python train.py --model="audio frame classifier" --dataset="synthesized solo parts of chorales (CocoChorales)" --train_examples=39062 --time_shift_ms=50 --n_mels=40 --hop_length=160 --input="mfcc" --spec_augment=true --win_length=512 --num_classes=73 --output_stride=2 --arch="transformer" --norm="layernorm" --norm_position="pre" --activation="gelu" --mlp_ratio=2 --head_dim=64 --fused_qkv=true --bias="all" --qk_norm=true --parallel_block=false --inner_norm=false --subsampling=2 --layers=12 --width=320 --positions="sincos" --init="xavier_uniform" --residual_init="none" --optimizer="soap" --beta2=0.99 --lr=0.0011 --beta1=0.9 --shampoo_beta=0.99 --eps=1e-08 --precondition_frequency=16 --max_precond_dim=1536 --one_sided=true --adamw_lr_other_params=0.00096 --steps=9600 --batch_size=128 --epochs=31.5 --lr_schedule="cosine" --final_lr_fraction=0.01 --warmup_steps=480 --weight_decay=0.2 --adamw_weight_decay_other_params=0
Rows from block 9 of a small audio frame classifier, named by matrix and row number. Rows with one number belong to one neuron. Each number is 128 + 24 x the weight over its row's rms, rounded and kept within 0 to 255. All counts start at 0. Numbers have three digits each. After the name is the row's rms in percent of the matrix's.
After each neuron's rows are labels from the 100 clips, of 14976, where the neuron reaches its highest value: "peak on" is the class under the peak. Only what is clearly more common there than usual is listed. The data: synthesized solo parts of chorales (CocoChorales).
# fc1: MLP up (model.blocks.9.mlp.fc1.weight, 640x320), inputs 107-213
# fc2: MLP down (model.blocks.9.mlp.fc2.weight, 320x640, transposed), outputs 107-213

fc1.587 093:138078153110165157141125100138115127137117084144109160128155153120135151128135129130114125103096136119166077154113094149131133120182159097121124136095135101107095103132145145083104131160082106147118125150100112109099151138128133105131132122107143139127107099136138134134112136113177144141126098192141096110154149115171134
fc2.587 092:123125102094087121131138141138134145134099119076117119114148100131158145127132134149109132094135131117181119090130137105113114134052139130160123135151120118154124148199137136130153100094137121082148163108105149128112091166123166117140119136088075118086149105117116111105084096129135124153099097141116175119125139110167129
peak on: E4

fc1.91 095:119093122132092151111104145136126124095117148151131104128171115139120130087109108170144093126148116138163126155129096148117098094172136117131092103128112109128096115110139088086114153141099118119135141080128103120158122145098174134116115153128116131153162094128138123132126125173130175120113136139113124134091154108142126
fc2.91 098:120134154112115105150167126094110128152115150130125146131142118090136086115157157095119100107100115131141150096116155177127127148018154103143131101122124110134107150122123135153097115166137113077147115115124127157080105147123118135124104134142147142146126143149145140091116139085111147117125096149151137107146112139151197
peak on: C3

fc1.431 102:101130148090140124132121088152154131126113143150130113125142117162168132142120112094114141114112096124152060102120103061124110140162138149105112115111116166116122142136180126142139130142137094095120060173087185123133134147110176123113132115161099147129123121138132100153137142091133109114162138107142163129172111135099128
fc2.431 093:147110100164156153133161164119134115120091170142114142107146107112117104103108160130089123070112051125118156115108135176086149121055176155167103123140160137123160126151140120116177117149145141142143111125168087131133115109153098160108157099118167173122142137187153113178107136139149163134107146147158117153133146140162111
peak on: F#4

fc1.58 106:141125135126113117117106149149135149094127111129163149147168114150136150061085125120143122116102089168154152144124137103111145136183140159115117187101131163160154144145154133114116126151113092149156138129128144121100161126159153111136109126103109104181145117103163134113108185159113145123099130111128116133150129169133108
fc2.58 100:173120139092136174137151131118119157097125157099119114115141141143150111179180098146109139065177083127113131072105085154102128135048119146119154087148157095091120103118173125114143106131140138116098161106119128099136152173081106169131108151151114164075113123106124126124128110112061131121120119112132173139108131108168119
peak on: G#5

fc1.583 099:133148153163171115116119067107102146133149147113148109167128096148131098113096074094126138117113127105143102088079112128148103167191130137158105172132112154125092156143142102139119153165133103147104126112132128127167131128117121148141101097122118132146164115121112091124088139123117149134117159093108136156153160178138125
fc2.583 103:138143142127085170120145181161116105127094152125120112092107098127117160171104152119114090115110152170125122087113092140116122106099136149139148117174142119129149103107148107160120172117159115144135143115088120112139154173105115133114110122164099111100061121125120161140133140118107111110112179109114126159113113124168116
peak on: A4

fc1.436 100:122146122140138132150076120120142151100116127135134095147163111137125157116107147112139110153152107092149145104130091134127123186110142123098122146118145135145085159153182131135104158147135097133139059113115111146124131139088123164141139107173118115111092165186123112149147132109138113089142096151110099147138133095164090
fc2.436 088:143096140148147130104162154106148108128106160166111108121137081118141128198112104113112124087133123151122141109124130160135133115046160166161118126135119131137161122139134103165152118173182122139138112149133144158167134141094078148110099091103118162106102115152153142149128078112112119159130127134162128123089075089153127
peak on: F#4

fc1.225 105:104108161131114076161136143140103098132136116068090172131140125154127123121139130142131118070105140160136146134115140092143135059108105129160131120148146103153123143148150146112147113109160143162126144124118096117151105142147103154168118129123126043124133117132165109103138098174127126116174139106116111087153129134149111
fc2.225 109:118122129172129142135121118154152131097155118110152081122123099104146104149145135116092169131131132116140105131120105172114155172131133119078127144098109157117108151097109129148107123151090069125125110114130094114116090106162157137127140096098129176122146136146141091115134133150178125105124129171159143108178115122149171
peak on: G#3

fc1.324 099:136115133144090128161103111156136185094103102104140111136118132098158151139164139098164101146169139089098105116113127108146103132124133153088095102136152104103093085142118118185128100161121170112112122098148136143092153136103113109133175090134110160118126120094118125118188168147120125119164121118143137093074180136151184
fc2.324 096:092174120119147132112150156125129105146134141179120112135148120131091106120135124158110149128112101119137123117100134146112120135114133118159101123141122143113123149127089155123144167123104117114130156159102127118141114140180123130083111141135175115151147116127129131137069083153113108148143143118089131174156107090111117
peak on: D5

fc1.207 091:119156104087102097119120125130135098158120096134121176159136113169112129129102116136143141099099158112151138090144106145119148144152106118101120147163144118120115111057125125164153124156099076113111140123101117125113129128123111172117146174097085125143128123113120121126131146104103126097168087140160123122085127129141103
fc2.207 089:138081140138131139143188129152129134155117120147120127145160090112130091153132129126077137057113108158134142132108160106132130102036181161154152128150104167125145139136158130105106110150151141148112060113163124147162145148144162089151082101060132121089146131148136135126116080141171107151098124112125128144138148099133095
peak on: G#5

fc1.299 099:106145111135141085097140114125159093134137121090102113087136105106099112101131122113139113165125107085156166116129131127187109110199114158116140142113114084109134122132142085085092147141162107171100128105163130110142111120067085112146114126141125130140113120139126079141149130146154099161121158119125148136115145180169107
fc2.299 099:141107121130137128111133118138131127114114105124162110154139153105137113115137171161143098085123133145130096113159144128149134146053152136133131110121161128132107130103135148106132131124097175134116136120105178140090088149148157107108115119110151142127094133121153116143108089128091153140130072141112132067129129088139110
peak on: C3; F3

fc1.8 098:098121117189113123154106144164104092141107089138113103163119120143133144090138136162148157117116116095140124147114105141139168105149082105145157152120133128117119130134156123130129139155109148109114098142136114143131155106131152131099129126137122138115129128133096121140123122141069119132150119148143186126122124121135136
fc2.8 095:116089120100123115131143118137102138116128147089094112154125114105126161125141109109130119128133111111128079115137109129106144140090119115138136116105130122117131080087089148138172144087110096136108122105165091134127103117109129109109150128122148092100113115140103145122120115098127132162150132095075113159096163111141101
peak on: G3; F#3

fc1.465 109:094139180140131132135091178140112104123110146128108154150185102102100125143129131112154138122140137112128160164122137112144131128178133098124135117109130096149138160141094123105113126125108135160107125135139144162127134173120117102149119104148154155121175092148108132139124123137123158109161116111105111119108107147136105
fc2.465 105:113112118110140082116126136125145165128156087102140150102093131127134151113152118127151182079119133087129122096136135108114124159122139110159150148126156142098129097110127113111098111122105119108125146112138145040162120113117167126125119130161128101109150131120124132132115120146138116114156084124143112122081154112140080
peak on: A3

fc1.494 104:134151153146088158168143198148145105110113153096114130119161140123105132147175127145099135108111184150171094125105142123128128115112089140124116114155170132166113096121159118138089135102118137134141150150179108135140143120133156129166147150112110096122130128118116132133120129113126139146095093095154124095126088115060129
fc2.494 106:134114144120136112111108103146097152131159152147115121126148140092122140105115111085131152103118101112122144110113162168155125114030146176156164121111108103118099152141129151089159071096120131088102133118134125132134108134155104113092156115136140107134107135132102124160097135155136144119101130141117135133121120142187126
peak on: A5; G#5

fc1.477 092:096108178112098113128106155116142106148126097109091142086128090075113144134149111133182110134087136112134141152121117063196123141165125117107128138106150119120121106134118131108122107114117135130087121107098099122129117150140107115118124128149153144136116085161156136162152103086125124119169153077095100139117149165144117
fc2.477 087:122158145115171084100145115147131149159151123100175101125114124149136097134137114094118137099149136088119089120149110158121102119127160129125095119138130152115132087105135093095125150112095157153175135187132141121130088098124135100150132142158113146112143178113136139159159148153147154113098071154166127101102139131137135
peak on: A3

fc1.79 093:126100156118141152110123138135159146164071119143129120130133145115112184121137155193133169159131100121177127086130144150127121120133150086097080159146113158123119098120152114108150149122136106146188145083154087134159109106148135126143126109176161107090137071146161127158153133114154146118151063101097138121158149087137164
fc2.79 095:117125102169167149104148153141121108153120092154120150093142095141153114150097106125125160110136161099112152095130131110136119117099121183117134068165087121157152184132118184116123114145117140196133147128133103181123124131136137110097144142065131112126122156137118130162115062121130120157116119172141152146132115177130121
peak on: A5

fc1.614 096:147098149135146127140118140112126136159143128131135125101135151158086120108074142129156100109124139117122145167094122153132119124133132105176129108100159122095158133093112142104131145156146149134177131146121095114153127165166112108161151140136067093137116114127110114141128129132090104163113096140121161155112128150145096
fc2.614 104:125140117121101131116145097167126182130112118125083146108115151105150146163131093122109095105149082165119149128109128159140150122076120164144154157136114114128116148138123127124112103128100108086101107087128124113128106154131151131076093099154157129138141116138128117095106151108136141134101101140149127131157132086120202
peak on: A4

fc1.161 101:147113110107124139148150088152106068074076110100106133158145118120124095101164135145128140115098106132159088123165118099123157077118137102116158137138144106110164096145149149154147137143090128124108141170132147119157123134146132132117112144096144157134114143114127116149141134117112121086144132187109121178134148155148147
fc2.161 096:107162130108160128129107150145097129148134164116125115129123175100105148100154136112119112077120182135075108143111092114118125156130145149154112132112140146119135119125083095149147140105141110142143107140153143090102123088100098121090137120125178130116137173160127146161099120130153129141139123083110120090117132129097128
peak on: A3

fc1.578 095:129102147126072121146098155097150107117122116129149092133155135128120159108097151110148154107133120152206086151145106130153097151130083136107163121150145144117107114089129125109090097125146130150107116131179110147172131101131115111115158167101087096105148181094107111130113148140101097178088101125160116094118105103116159
fc2.578 105:153070102145183155125122085115122146108132151127123123112148094111143143120114178124130150093109126084111150120110142149151155101058163151128126138098133112115153146119108143095125094117141139082125123139136125112125114114186144104115130139128126100132133163145126110083098119116161108115107156120123095118104105104129152
peak on: A5

fc1.632 094:119122177142107086118168099092135135112122139119103103156088180095130122156142139099138119109144114165148124138132121107125109174125145130139107104115127116151109083099139120137122143137106160145124118119119115172132142160121138142095173111166166137122168081137124155106117152148121132148137085088145114165059155133113133
fc2.632 096:139133125113118158123124166116103103117135139142125122116160128154131108136123130123146144129113109092132141136123153143114128135134104139133128159165118142142152126179113157160129137136068132131141105144109115107158120165141163135181145147115121136155140107113138129164130120110121138099137117111133175108159129155105141
peak on: A4

fc1.533 099:132105160143114076147140092124134103092178119086083101096112162120103116106143083130146136093114110129171123071142112098151154170194103129097138087126161118117106132129112104135121105130113138158122170120149148166119107134119146141113140153166133132145151101145138134136125143103129135152129123154151120146106128101157101
fc2.533 099:083125130099163170130111139113134125104111152088115117144164124119115114169087153093144119161100105147139142138126095147142099122030145123124158146141145119110098120129118108098123101140091122117120094106116157115135094134143151127180111128137145145089138130106091144090083109120122111158163137122133135124174128108132108
peak on: G#3

fc1.289 099:124125142142129146129088150105138112103148134093097141110154082142147164083068155100135093108122104095133122106131091101148116106124146126101134121148129111127129112141165143098149146111157135128124104148130134164113114143145105146181101115112112158097117119131148144130168128167136143141194096131125100147149135108163116
fc2.289 097:096192109106141148112107153095113125138082124138143137147108135137153132188149153132090123125086161143166095139146174099132116136068141120135095126128132111122153113138126125140143126151146106164131167131101105137146128093097127124090139102134146105134101184173113119107118140135135107145108160131088094135135143185102143
peak on: F#4

fc1.461 104:101094096099161108082113124110113120122117119144134144140151122164122129103121120114130136079121126122136105141108117152178132141171119129105119145138162117126116155148143091121148167148098124150112082144158095122145146114129145114124139132144128161050069126151126085120165153116107079179169111151147132136181119107116104
fc2.461 103:157109143117107134120130112116127173095124152104089109108128117119134124151133113098122112142072130123125127118106163122111118115042141122160162128137175130127068123114111156128190097106139112129094097115088168109161117107156127170126145142124110102135089149123115148143132134109115155149087124158089140095143125116107135
peak on: A5

fc1.313 098:150127109122160153203092127157125125132103124070161154116130123142118149157134177127170107088134130107157114152104109119112073128138092138161105110140153116087129122138142139150095136124115142151139123097118130150139150136143132130086114124167156138119119151101120149110130129149143106107146135081127135079152135110139084
fc2.313 091:133148169097137147085100178121166083080111108158155147122118133111096137085111112134101126117146144134113136103145130135132177126116147175086153131111118125146146102116148133137140127151137107122123184137126130142096137159097107158142141130150126141114101122126127154143148091131078100154113107149139117106123127124072095
peak on: D5

fc1.212 110:156085120090088134140116175186119104157111159117127181102107144104125144123124164134112125155115146133115118134131111116128131100188137119166162140093092186086131156144106125083160100123059150147179127099113130153115151140140148115095106117130127143149140041085149162144110159113081083136117166125161090162129154120118066
fc2.212 104:123134107146119122137160092095126095124120111154132116144156151139144148132113120112128163117151110179171171097146132142116132117083127144093088112158131061083135106078138119106133130067147105109108128135146109130123096124104173152150147161167117117087102131127129143121100125113150134147117058137134160145116086133108155
peak on: D5

fc1.458 101:170088142090091130113152114066097131106116134112182112092126120139087158146124145134143125173135119116130132149154115131169138108115089188108130139137140122124163124098167090138129105097149105151105074211167109170141095130131163099128114125126123141115118158141136103133126176127102136099126088092144124084099107162131157
fc2.458 098:129097113110192149139157118112141131170115136103134110137167082134137141127161151129181120141140113179175108129122126145133146097068161078150098110138150130099107120144111151112111112122113127128183151108097105078116112109163163129103116120142118118174173097127087111110070108101113158124105171128093080113136116172139150
peak on: E4

fc1.543 095:116170095119172145117104067113184114158128110139163089106133098111130151158167097125143118160169158096175145126139106114158143111193122136150131122134087171106114113113159148125094069099112108144150149135097139095163109116093085121151117134119116123136169191149088152148076138102152150123084124123119143132120138123085139
fc2.543 097:111091136126120083182109125111142145072161124155133149124145141123090091120108170143097130143143101140124108173123104161147109120095123155153104066138121133107159135115098138120115132154162171098133086137136129115110133109169125146110143140104138163095071124136163110121120094121133141142088151123190176145123118104187129
peak on: E4

fc1.553 098:135130171103134160114156140078124113136131136137105128131125115110082141112156127110111128131119148111165160130123113154154089109153109191108144114094114129116120120075130099144094100131124143132116146129143112142128090165082111104119136168141087131135144130127109101108078131153152141142098141088116131133098128127094110
fc2.553 118:132104118154125128184115070171161157154190141129117098138168117129166115134106136115179144117148120139132145125111152119132154102053164147170128114126153143121126157086112157117109135129114090098145111132118096137124102105212124137124106090124117123139134105092128108092097127074115153076098172115149127118135152112149141
peak on: A4

fc1.346 106:150096183108108173104100145139149134139118131127128138143166101105139110120127189105139138148097112151109096147144177120116151160202158153115114136082111149115104135127111171102105130143136121133145128133136109116169118117113164147153099154147181142116184145156139140146152151172149164113157106142148156137181148131087157
fc2.346 107:163126103111141076077104122093119122122148107172173109151108111104134138094169150120144136088173110118160162145110143094132107135110120127097117118181104138083098143088128139120114116134111119113136120121118165135116130172088123100129138135122106108138115122054113120130071107100120076145144128145121127147128154149137112
peak on: G#3

fc1.404 098:069103148105115121144119148166099145138118148119139128156082147134089130120128165164149142129165139098146098132102129102125169097119130169107089150125153116148142155132119125191119149128146127103095141154097175116120128132121130123115181077101161138133125145153125126101158096164078101159147132120123151157144130158129080
fc2.404 094:138103069180148139145154103121148090107160130155142139150103137103123123084112087155083141112137113107134117105178135147120152121097105103113123163115127117149128135144126118111111123145142156126121113119139145164114142107178095109150113162112130129150139119109140136165125122079153128149137113109159149130138095088137148
peak on: silence

fc1.628 096:117116153104107121161125126102143106099133172091124100148145167144136135117126136138166118113137096111131148111112144091141096180107109133119117117112121080121122154117156114154147131097107141101115104135157176110121141129095109192084116134166144116107116176157147143110139146158148118150143130159124121128095148078093106
fc2.628 096:119112140130085137092126137115109085096095103153130150146132136124067135115164132141149114129087115127161101156136123101125145132103147113133110153144092170110146156148127151131131133092135117112144126126088082145145123119163143117142107127104089150136090123112148144124135141107100132122146112097111139187167144163172126
peak on: D5

fc1.157 111:130148134156120119111102149120101122142143151143096072137147143100169112085133130124094157139122143129127118131159150122118126129169123134136120101140145202153160126128162119146133129140117132145113148137104166123144110120090125075094140086147126172156123096133117120132146171134100110110125110136097126129167184106112120
fc2.157 096:147130082112123154126139106176153096115095126131144149140101113120117131137128151136134115163178121098114150127155124127156107117097129131127110137156120118101111162094105132085147077183159133094127137158162141177126140180133092136145082144143150116098115143113115140123123127133125090155149124116130155114134041106136164
peak on: F#4

fc1.567 104:118102101107118132123125146122140103132107143128124093118127135125162153168088135175135121139133091115167163090155147134147129118125153168159114114157106135157141138108119130173132150087183123122151101128146143113133060152124085110114111098136091149133153147150083135137113130106131151135158099147115125136148169122107131
fc2.567 099:103113110154118142152113145156135133096171167097133132122096122108106115097146112154110147112142157126094106157116128158145127136091128148091146148121133117129132151129150133130140146145118146171131145158108136126120147082140138147146171136117141151100098129108149133123148142107120171130115134135177167109121109099152152
peak on: silence

fc1.240 103:094129134111130102083139126098096126100090103113109130138139145152129162128139123103134159111128124094126106093113132122152110130139103182153123129112112137115112124139123154123105105114075127120113120110119105118173141114138092144150137132111092073120122159115141110117139107146097082157142092167056115071108089100164086
fc2.240 116:138102096149119086147112100170155156133168127135099146127085152113104121159127115104121178110133131088127172165118132122122132123109145129096119137112140123085133109108109177112096142114111094118126127145124085107146122108149120116130134127078119142085156135116126141114132153142143145084118135141147154143149113106118157
peak on: F#3

fc1.358 100:121149127142116125077098132155108154105111138102121097186184107161125092152099142123104089105133120110130100114136112125164122153161120114117124167149105168141132135141164119091136143181134146142091165121114100109097097121141181104143111125121137165074141116143157157165130121136123140136100117163125134122150172134114111
fc2.358 105:120174117138121161127097155117122122157158133136119106156112123112125185133119113122120094134153137115159143121164108115111126144128165116118104163119096144103140104139135107138133149144145135113167170122126122142173158126115121103154142142173125132163148139125127112131098160146124169144122150112104095161153113136126159
peak on: E4; F4

fc1.219 099:124105138114127125117132186131100105160101138132178087132095164161148095125082140118135143123185158130156114151097116121129122108108122113114146166106102134107141151117145083134106143127130149133098148140116132059123127153100120173105128115149140116090112137128166134109120104180137125149135113062133137121105150088137085
fc2.219 112:104123103171097149133111077135150116143154128162105139147104124138128133102116086160098104139126153112110151105155139168111139112153136118125113110158112102154113101104102143099144164107106119119155158129107121179106155102133128087126132126170138104176146128133156162119109133106101159124097146145132188093113149145081109
peak on: silence

fc1.85 105:143126148117089114135122132133116143117155148102112141155117104148134110078102128111133126133096099100133141082159147058123116124153120112124122129129112105138112141106134113172116114129131118114137129204191164168099082153076113125139111153158116107150174109147119133157082179146125203086124123151141125133073112128140123
fc2.85 109:145127177094139123132175166110074091136089132136131133126133142130097160178143157147147120121135140135150132124061070157145158153071123119130133117101149089142099148101091137103092148127117110130118115124109123106121124103154173120131148115113138135075136122115101128075107102104097137163104099133106125091133145090132086
peak on: G#3

fc1.242 110:146138123127120132127102153184131170141117127124096141118103120104131087098148142139143129148102135118134108136128154134149113160169161133148097157075122122086106133123103091119157112123124115134098135109139150147119164095143142117145106115159163123113134161121152159131160161161110095105124098124160126154160108125074131
fc2.242 113:142104083131152082122085136107110082142133082126163157133098133063116166156138165128116120107182129128145110144118102121120153144126144155084159129112125109100108110137160127088119135139147129116128142104096149082133118164092157133119121108161111151120081062091124155151123112094129127129170129144103117144116159116128092
peak on: G#3

fc1.445 092:109127108094149136131135119156109132108143124112148082184137152155149135116093139130092104125136147109152106109142135175101160153166102146106086137086110129099143099158153137133127102107145108124159102130131095148112103151129113159158154159122131149132099152137114105107073150128095147120143129139103102160124098132104139
fc2.445 094:149124140116098098137134141085131145103130118145143171161096106128146134181164143093122147137129087144149142082148092115133115125071120144117174128151118136139110147130118098128130150115134139124080121121141103120157138148114161112121150104112111120112122093110141118145145077088084101133121117158207178154146134160132159
peak on: A4

fc1.87 104:154128134158127166139172144115160125177107134102120106162113110148104144119089130172157108140133160141135102100112123102132118157124139108136122144171131126136163086122102082175161158103157122155066105127140134174130123139171123108101127092104142106129135133151153073161141108138108137143132096094135124118155119132133102
fc2.87 102:079074144152105143115164068143109142153122124113137134093191107133159183129141127158123148108093106166132105138172124133114109151056125145110112128148125168166126133152103101146134122141110153119151151100076185125152171144143129113104161127119111100145110132112127132118142155121131151127129105162098110119130110134111102
peak on: G#5

fc1.609 111:149104141129107140150127145145087108115086137113097092169097093150110122095135170071145153120082113158139092141116163118166124104127130150120186136087090158100148112134130120147128138135145122100096086167126147140155138145136124182099159082131172147145090169155153122139180153133155127071151086142146106162157107120146132
fc2.609 109:103142104148151153141116096115147149114149130118095149120100152134125124162107109146106059125117155110099096124184083147127148180123143106076102146136120098104114119136146108140133181090093123166134122126098160124100131084096159119114134133161142174126098124148153145116110089139107152156119158104105105102105125165128135
peak on: C3

fc1.97 102:076123140150128122129120145158098099162157100141139112146125130117129132125148125095145096116124124099166093121088128122167157126118130136139149096125136129142075121124141125175141139111149089089086115128126146147156143134118146161123175058090114145117127134140148123126133139139149122148186121126100163128158132107105131
fc2.97 109:117111076138139117126126142135140124118122122092107147168111122114126135125153129188085133132105092138136106135163175093094121107181137109154139151135117141138170113165133170086116134118116140148157147137126137132138113132137103109134119139143122100119108134146186123095169118090149159123137153113131119124161123137127166
peak on: E4

fc1.357 103:125100085122091113143097092076143106146167150106095125116152112109112116135105136162129108158120107136102129130149117082196118116150190146144174104179104117107102110115155118107111102149106126158091108080151125156149111126118141122121088169091085164095147137117121107132108128163164142102163101107142092119154109152112139
fc2.357 094:120135121155163116128161164148110159134044139124159105108134121134125113159156107104123089115160134082150126157125123166111127162045085102123124164140173145117124170148127117108133150127116138142136126137090140136100100145126119136162145137164162114171109126138118154113102149119104130116093128143075153115150162096148123
peak on: D5

fc1.529 098:079115104091115112101092153125110159133107107165150137150137105182117138141109125089137074126109142106128082106155132119121096155152148145113110141149113150135127196100133096151153160135130124070137091195155127145152097102142118185133090125132100136100124135111137119128116168079106145111132110129125129142104127139132124
fc2.529 101:156092174140140154161103121140106174131090174100110136120138105107132112127115146149126149110128074141154122096058113097137098100046136169133138106125119150144128115124118152103148110116154113086133099097121108134126157159122129105110117152129118134099137155101109151114107116144144117145137133149107148115131157120133149
peak on: A5

fc1.471 087:111110123138167087121134128082152110140093113108118146145176172098135145121161134071128156092106157095122151120103145132118131124127098136097170138132153106099112157174120136121115119096120135116133139117141125136127132121165139144152145125071116070125131146115090115143078131090136143102114130112124136106108116127137117
fc2.471 103:143104124158095113143165090140107142133139121163121111102121076116132113124152130144141155089101141179142149146165159145095161125085172131137138117131122166133145110142189132145163129107146135107151079112129106125108121154146115121144142110119137113122124124133123146095115105117141106126137147128145098147156128067121148
peak on: F#4

fc1.55 100:138088149123158130104159153071149094110108134100139150134137093124121136188153132122124115130131122111127115152112100141139141121146102151116100137125130087146128134131109123164109090105082146113114143102126155089119149127135105105121128171139165119098181095143085135117146162144094118132112123114122146133117146140111150
fc2.55 103:099128106139146102126087104177118161111115161156088121130131160132146116088132158116123145106131115135161161157144092104108097143063124172155103133139112133117136154116121170093112175093130104131126108121077140121093098102161116118133190129096144105166111132113111097070076120105135167134159145168132122140151134136141096
peak on: F#3

fc1.613 090:167101181133148129137114137118138110122107130098135169116183106106105139112135147153137132138098174127103139152097148114084101125137121100132145109137142131090088142138120136166136105118099156154090197101114139128177114114094107138132123197129124117096114112136177162121097157105166137135103142133142104113126120147113113
fc2.613 098:116121101122143122157176161118125124173137078115136095166161134106160118124133118115121121118127102162125106139153100139118146109068134131146107138092113132133120137101125129123116121149125132060174074095158114103084084135147167113137134104127130180116140133137127106136140140124144110157143108155136153155140158106137163
peak on: A3

fc1.428 099:157108128127121097092087187155122120132114165082147161126130101111108151143143183129126158080132147123154122160153106111150141144132151095085144161188154119088122186127153111106112144099120148171092140138116123166176168134148168095102153129158101113101120158146112110126156106131082091159114123113148121139161104131138120
fc2.428 102:100095097103099157117164095155141149156147139178089131109120076116140110149147158116138127091098110126142137141090152124136118095056105160140118135119137149134116123121101123108123091096113129052120128124114111116131083120129123124111126102110099100137090135096159163150095144079177089160095078130163142117161143124123118
peak on: A5

fc1.463 103:174150168121144114117123160152137156119098134147132108136106111149141127130129138132131122107096137116085133101134147136134118183116147103151174117118126129145157101119152111164105102132138133096166135106079072081117125147142116157086193117120180134110166122157169107139124132153104119138176123108145118147134125116126110
fc2.463 100:089186131119133126115116147125154139131086117080141161113122148116131139118085115150152105093130149155166141122129073152112141121134100187101110152121128116139135117143194110136121143154091094112159136139141093147157124134086121118150122122108127098125095138161096120134113103179101116097149182132097141091144160150129099
peak on: G#5

fc1.515 102:102131167123112098154129127101154096075091130126119127158157120116145127096151118103125165119142111134121133128122085110116153134167098079098129144139099146103137126133141098128159130133101156121176136150113149122145131116117084165132113108119147123148135132106162110138115122159177163091158145151156103103130168125154073
fc2.515 095:135131121133113188144140128086100140111169094132119151139083123133135129169143121114133116104100126170145083136119112138123128121063147146169076096169167103086139101132126151114110123136128121169136107126111118120127101110131163144159118153111127090085105139163129173132114144095130093117170120105123118148141110120150123
peak on: F#4

fc1.241 094:143111178116116102153107134140057115102123147124116099128174110153116158117099107158085116124141136145119115145165135104138060171144137177073155122127135157091138152089127125167104133155133115122151144152127111134131084147136105145058131131127130121161158148128164128126108079166143099141121111108146120103080092179134116
fc2.241 099:132097123143133154144161105141127143121126180155109135107117115120139142114121121112129142114112121136128145100108122163165167126017114131165110152139117100127097152117132108085136093100143156091118118097125113133105123123147118132145132135091120126132097110111123135118095128108170112167143121132123133142089133110154163
peak on: G3

fc1.108 097:147142151122132133138126142114086137114106153128120138146129133104145083159101137094134133132149129116142074117136126111111128130103093140113146115082108131126138116143163147180139134107116141141145105163123149140097109143153115128115132152135114141137163165118158102115138135144137090099125093104130174129190108155063128
fc2.108 092:118132119134135139167101108103110130119161123130155137125170090111138100092147121100140114103110099119124113163119144134155121146105143114135088127112118088098141144159112126092168125110113149131142142099128127111138108088146132135087159094136113145159112083116091133132135092139119163127142170110086101094130143136082150
peak on: F#4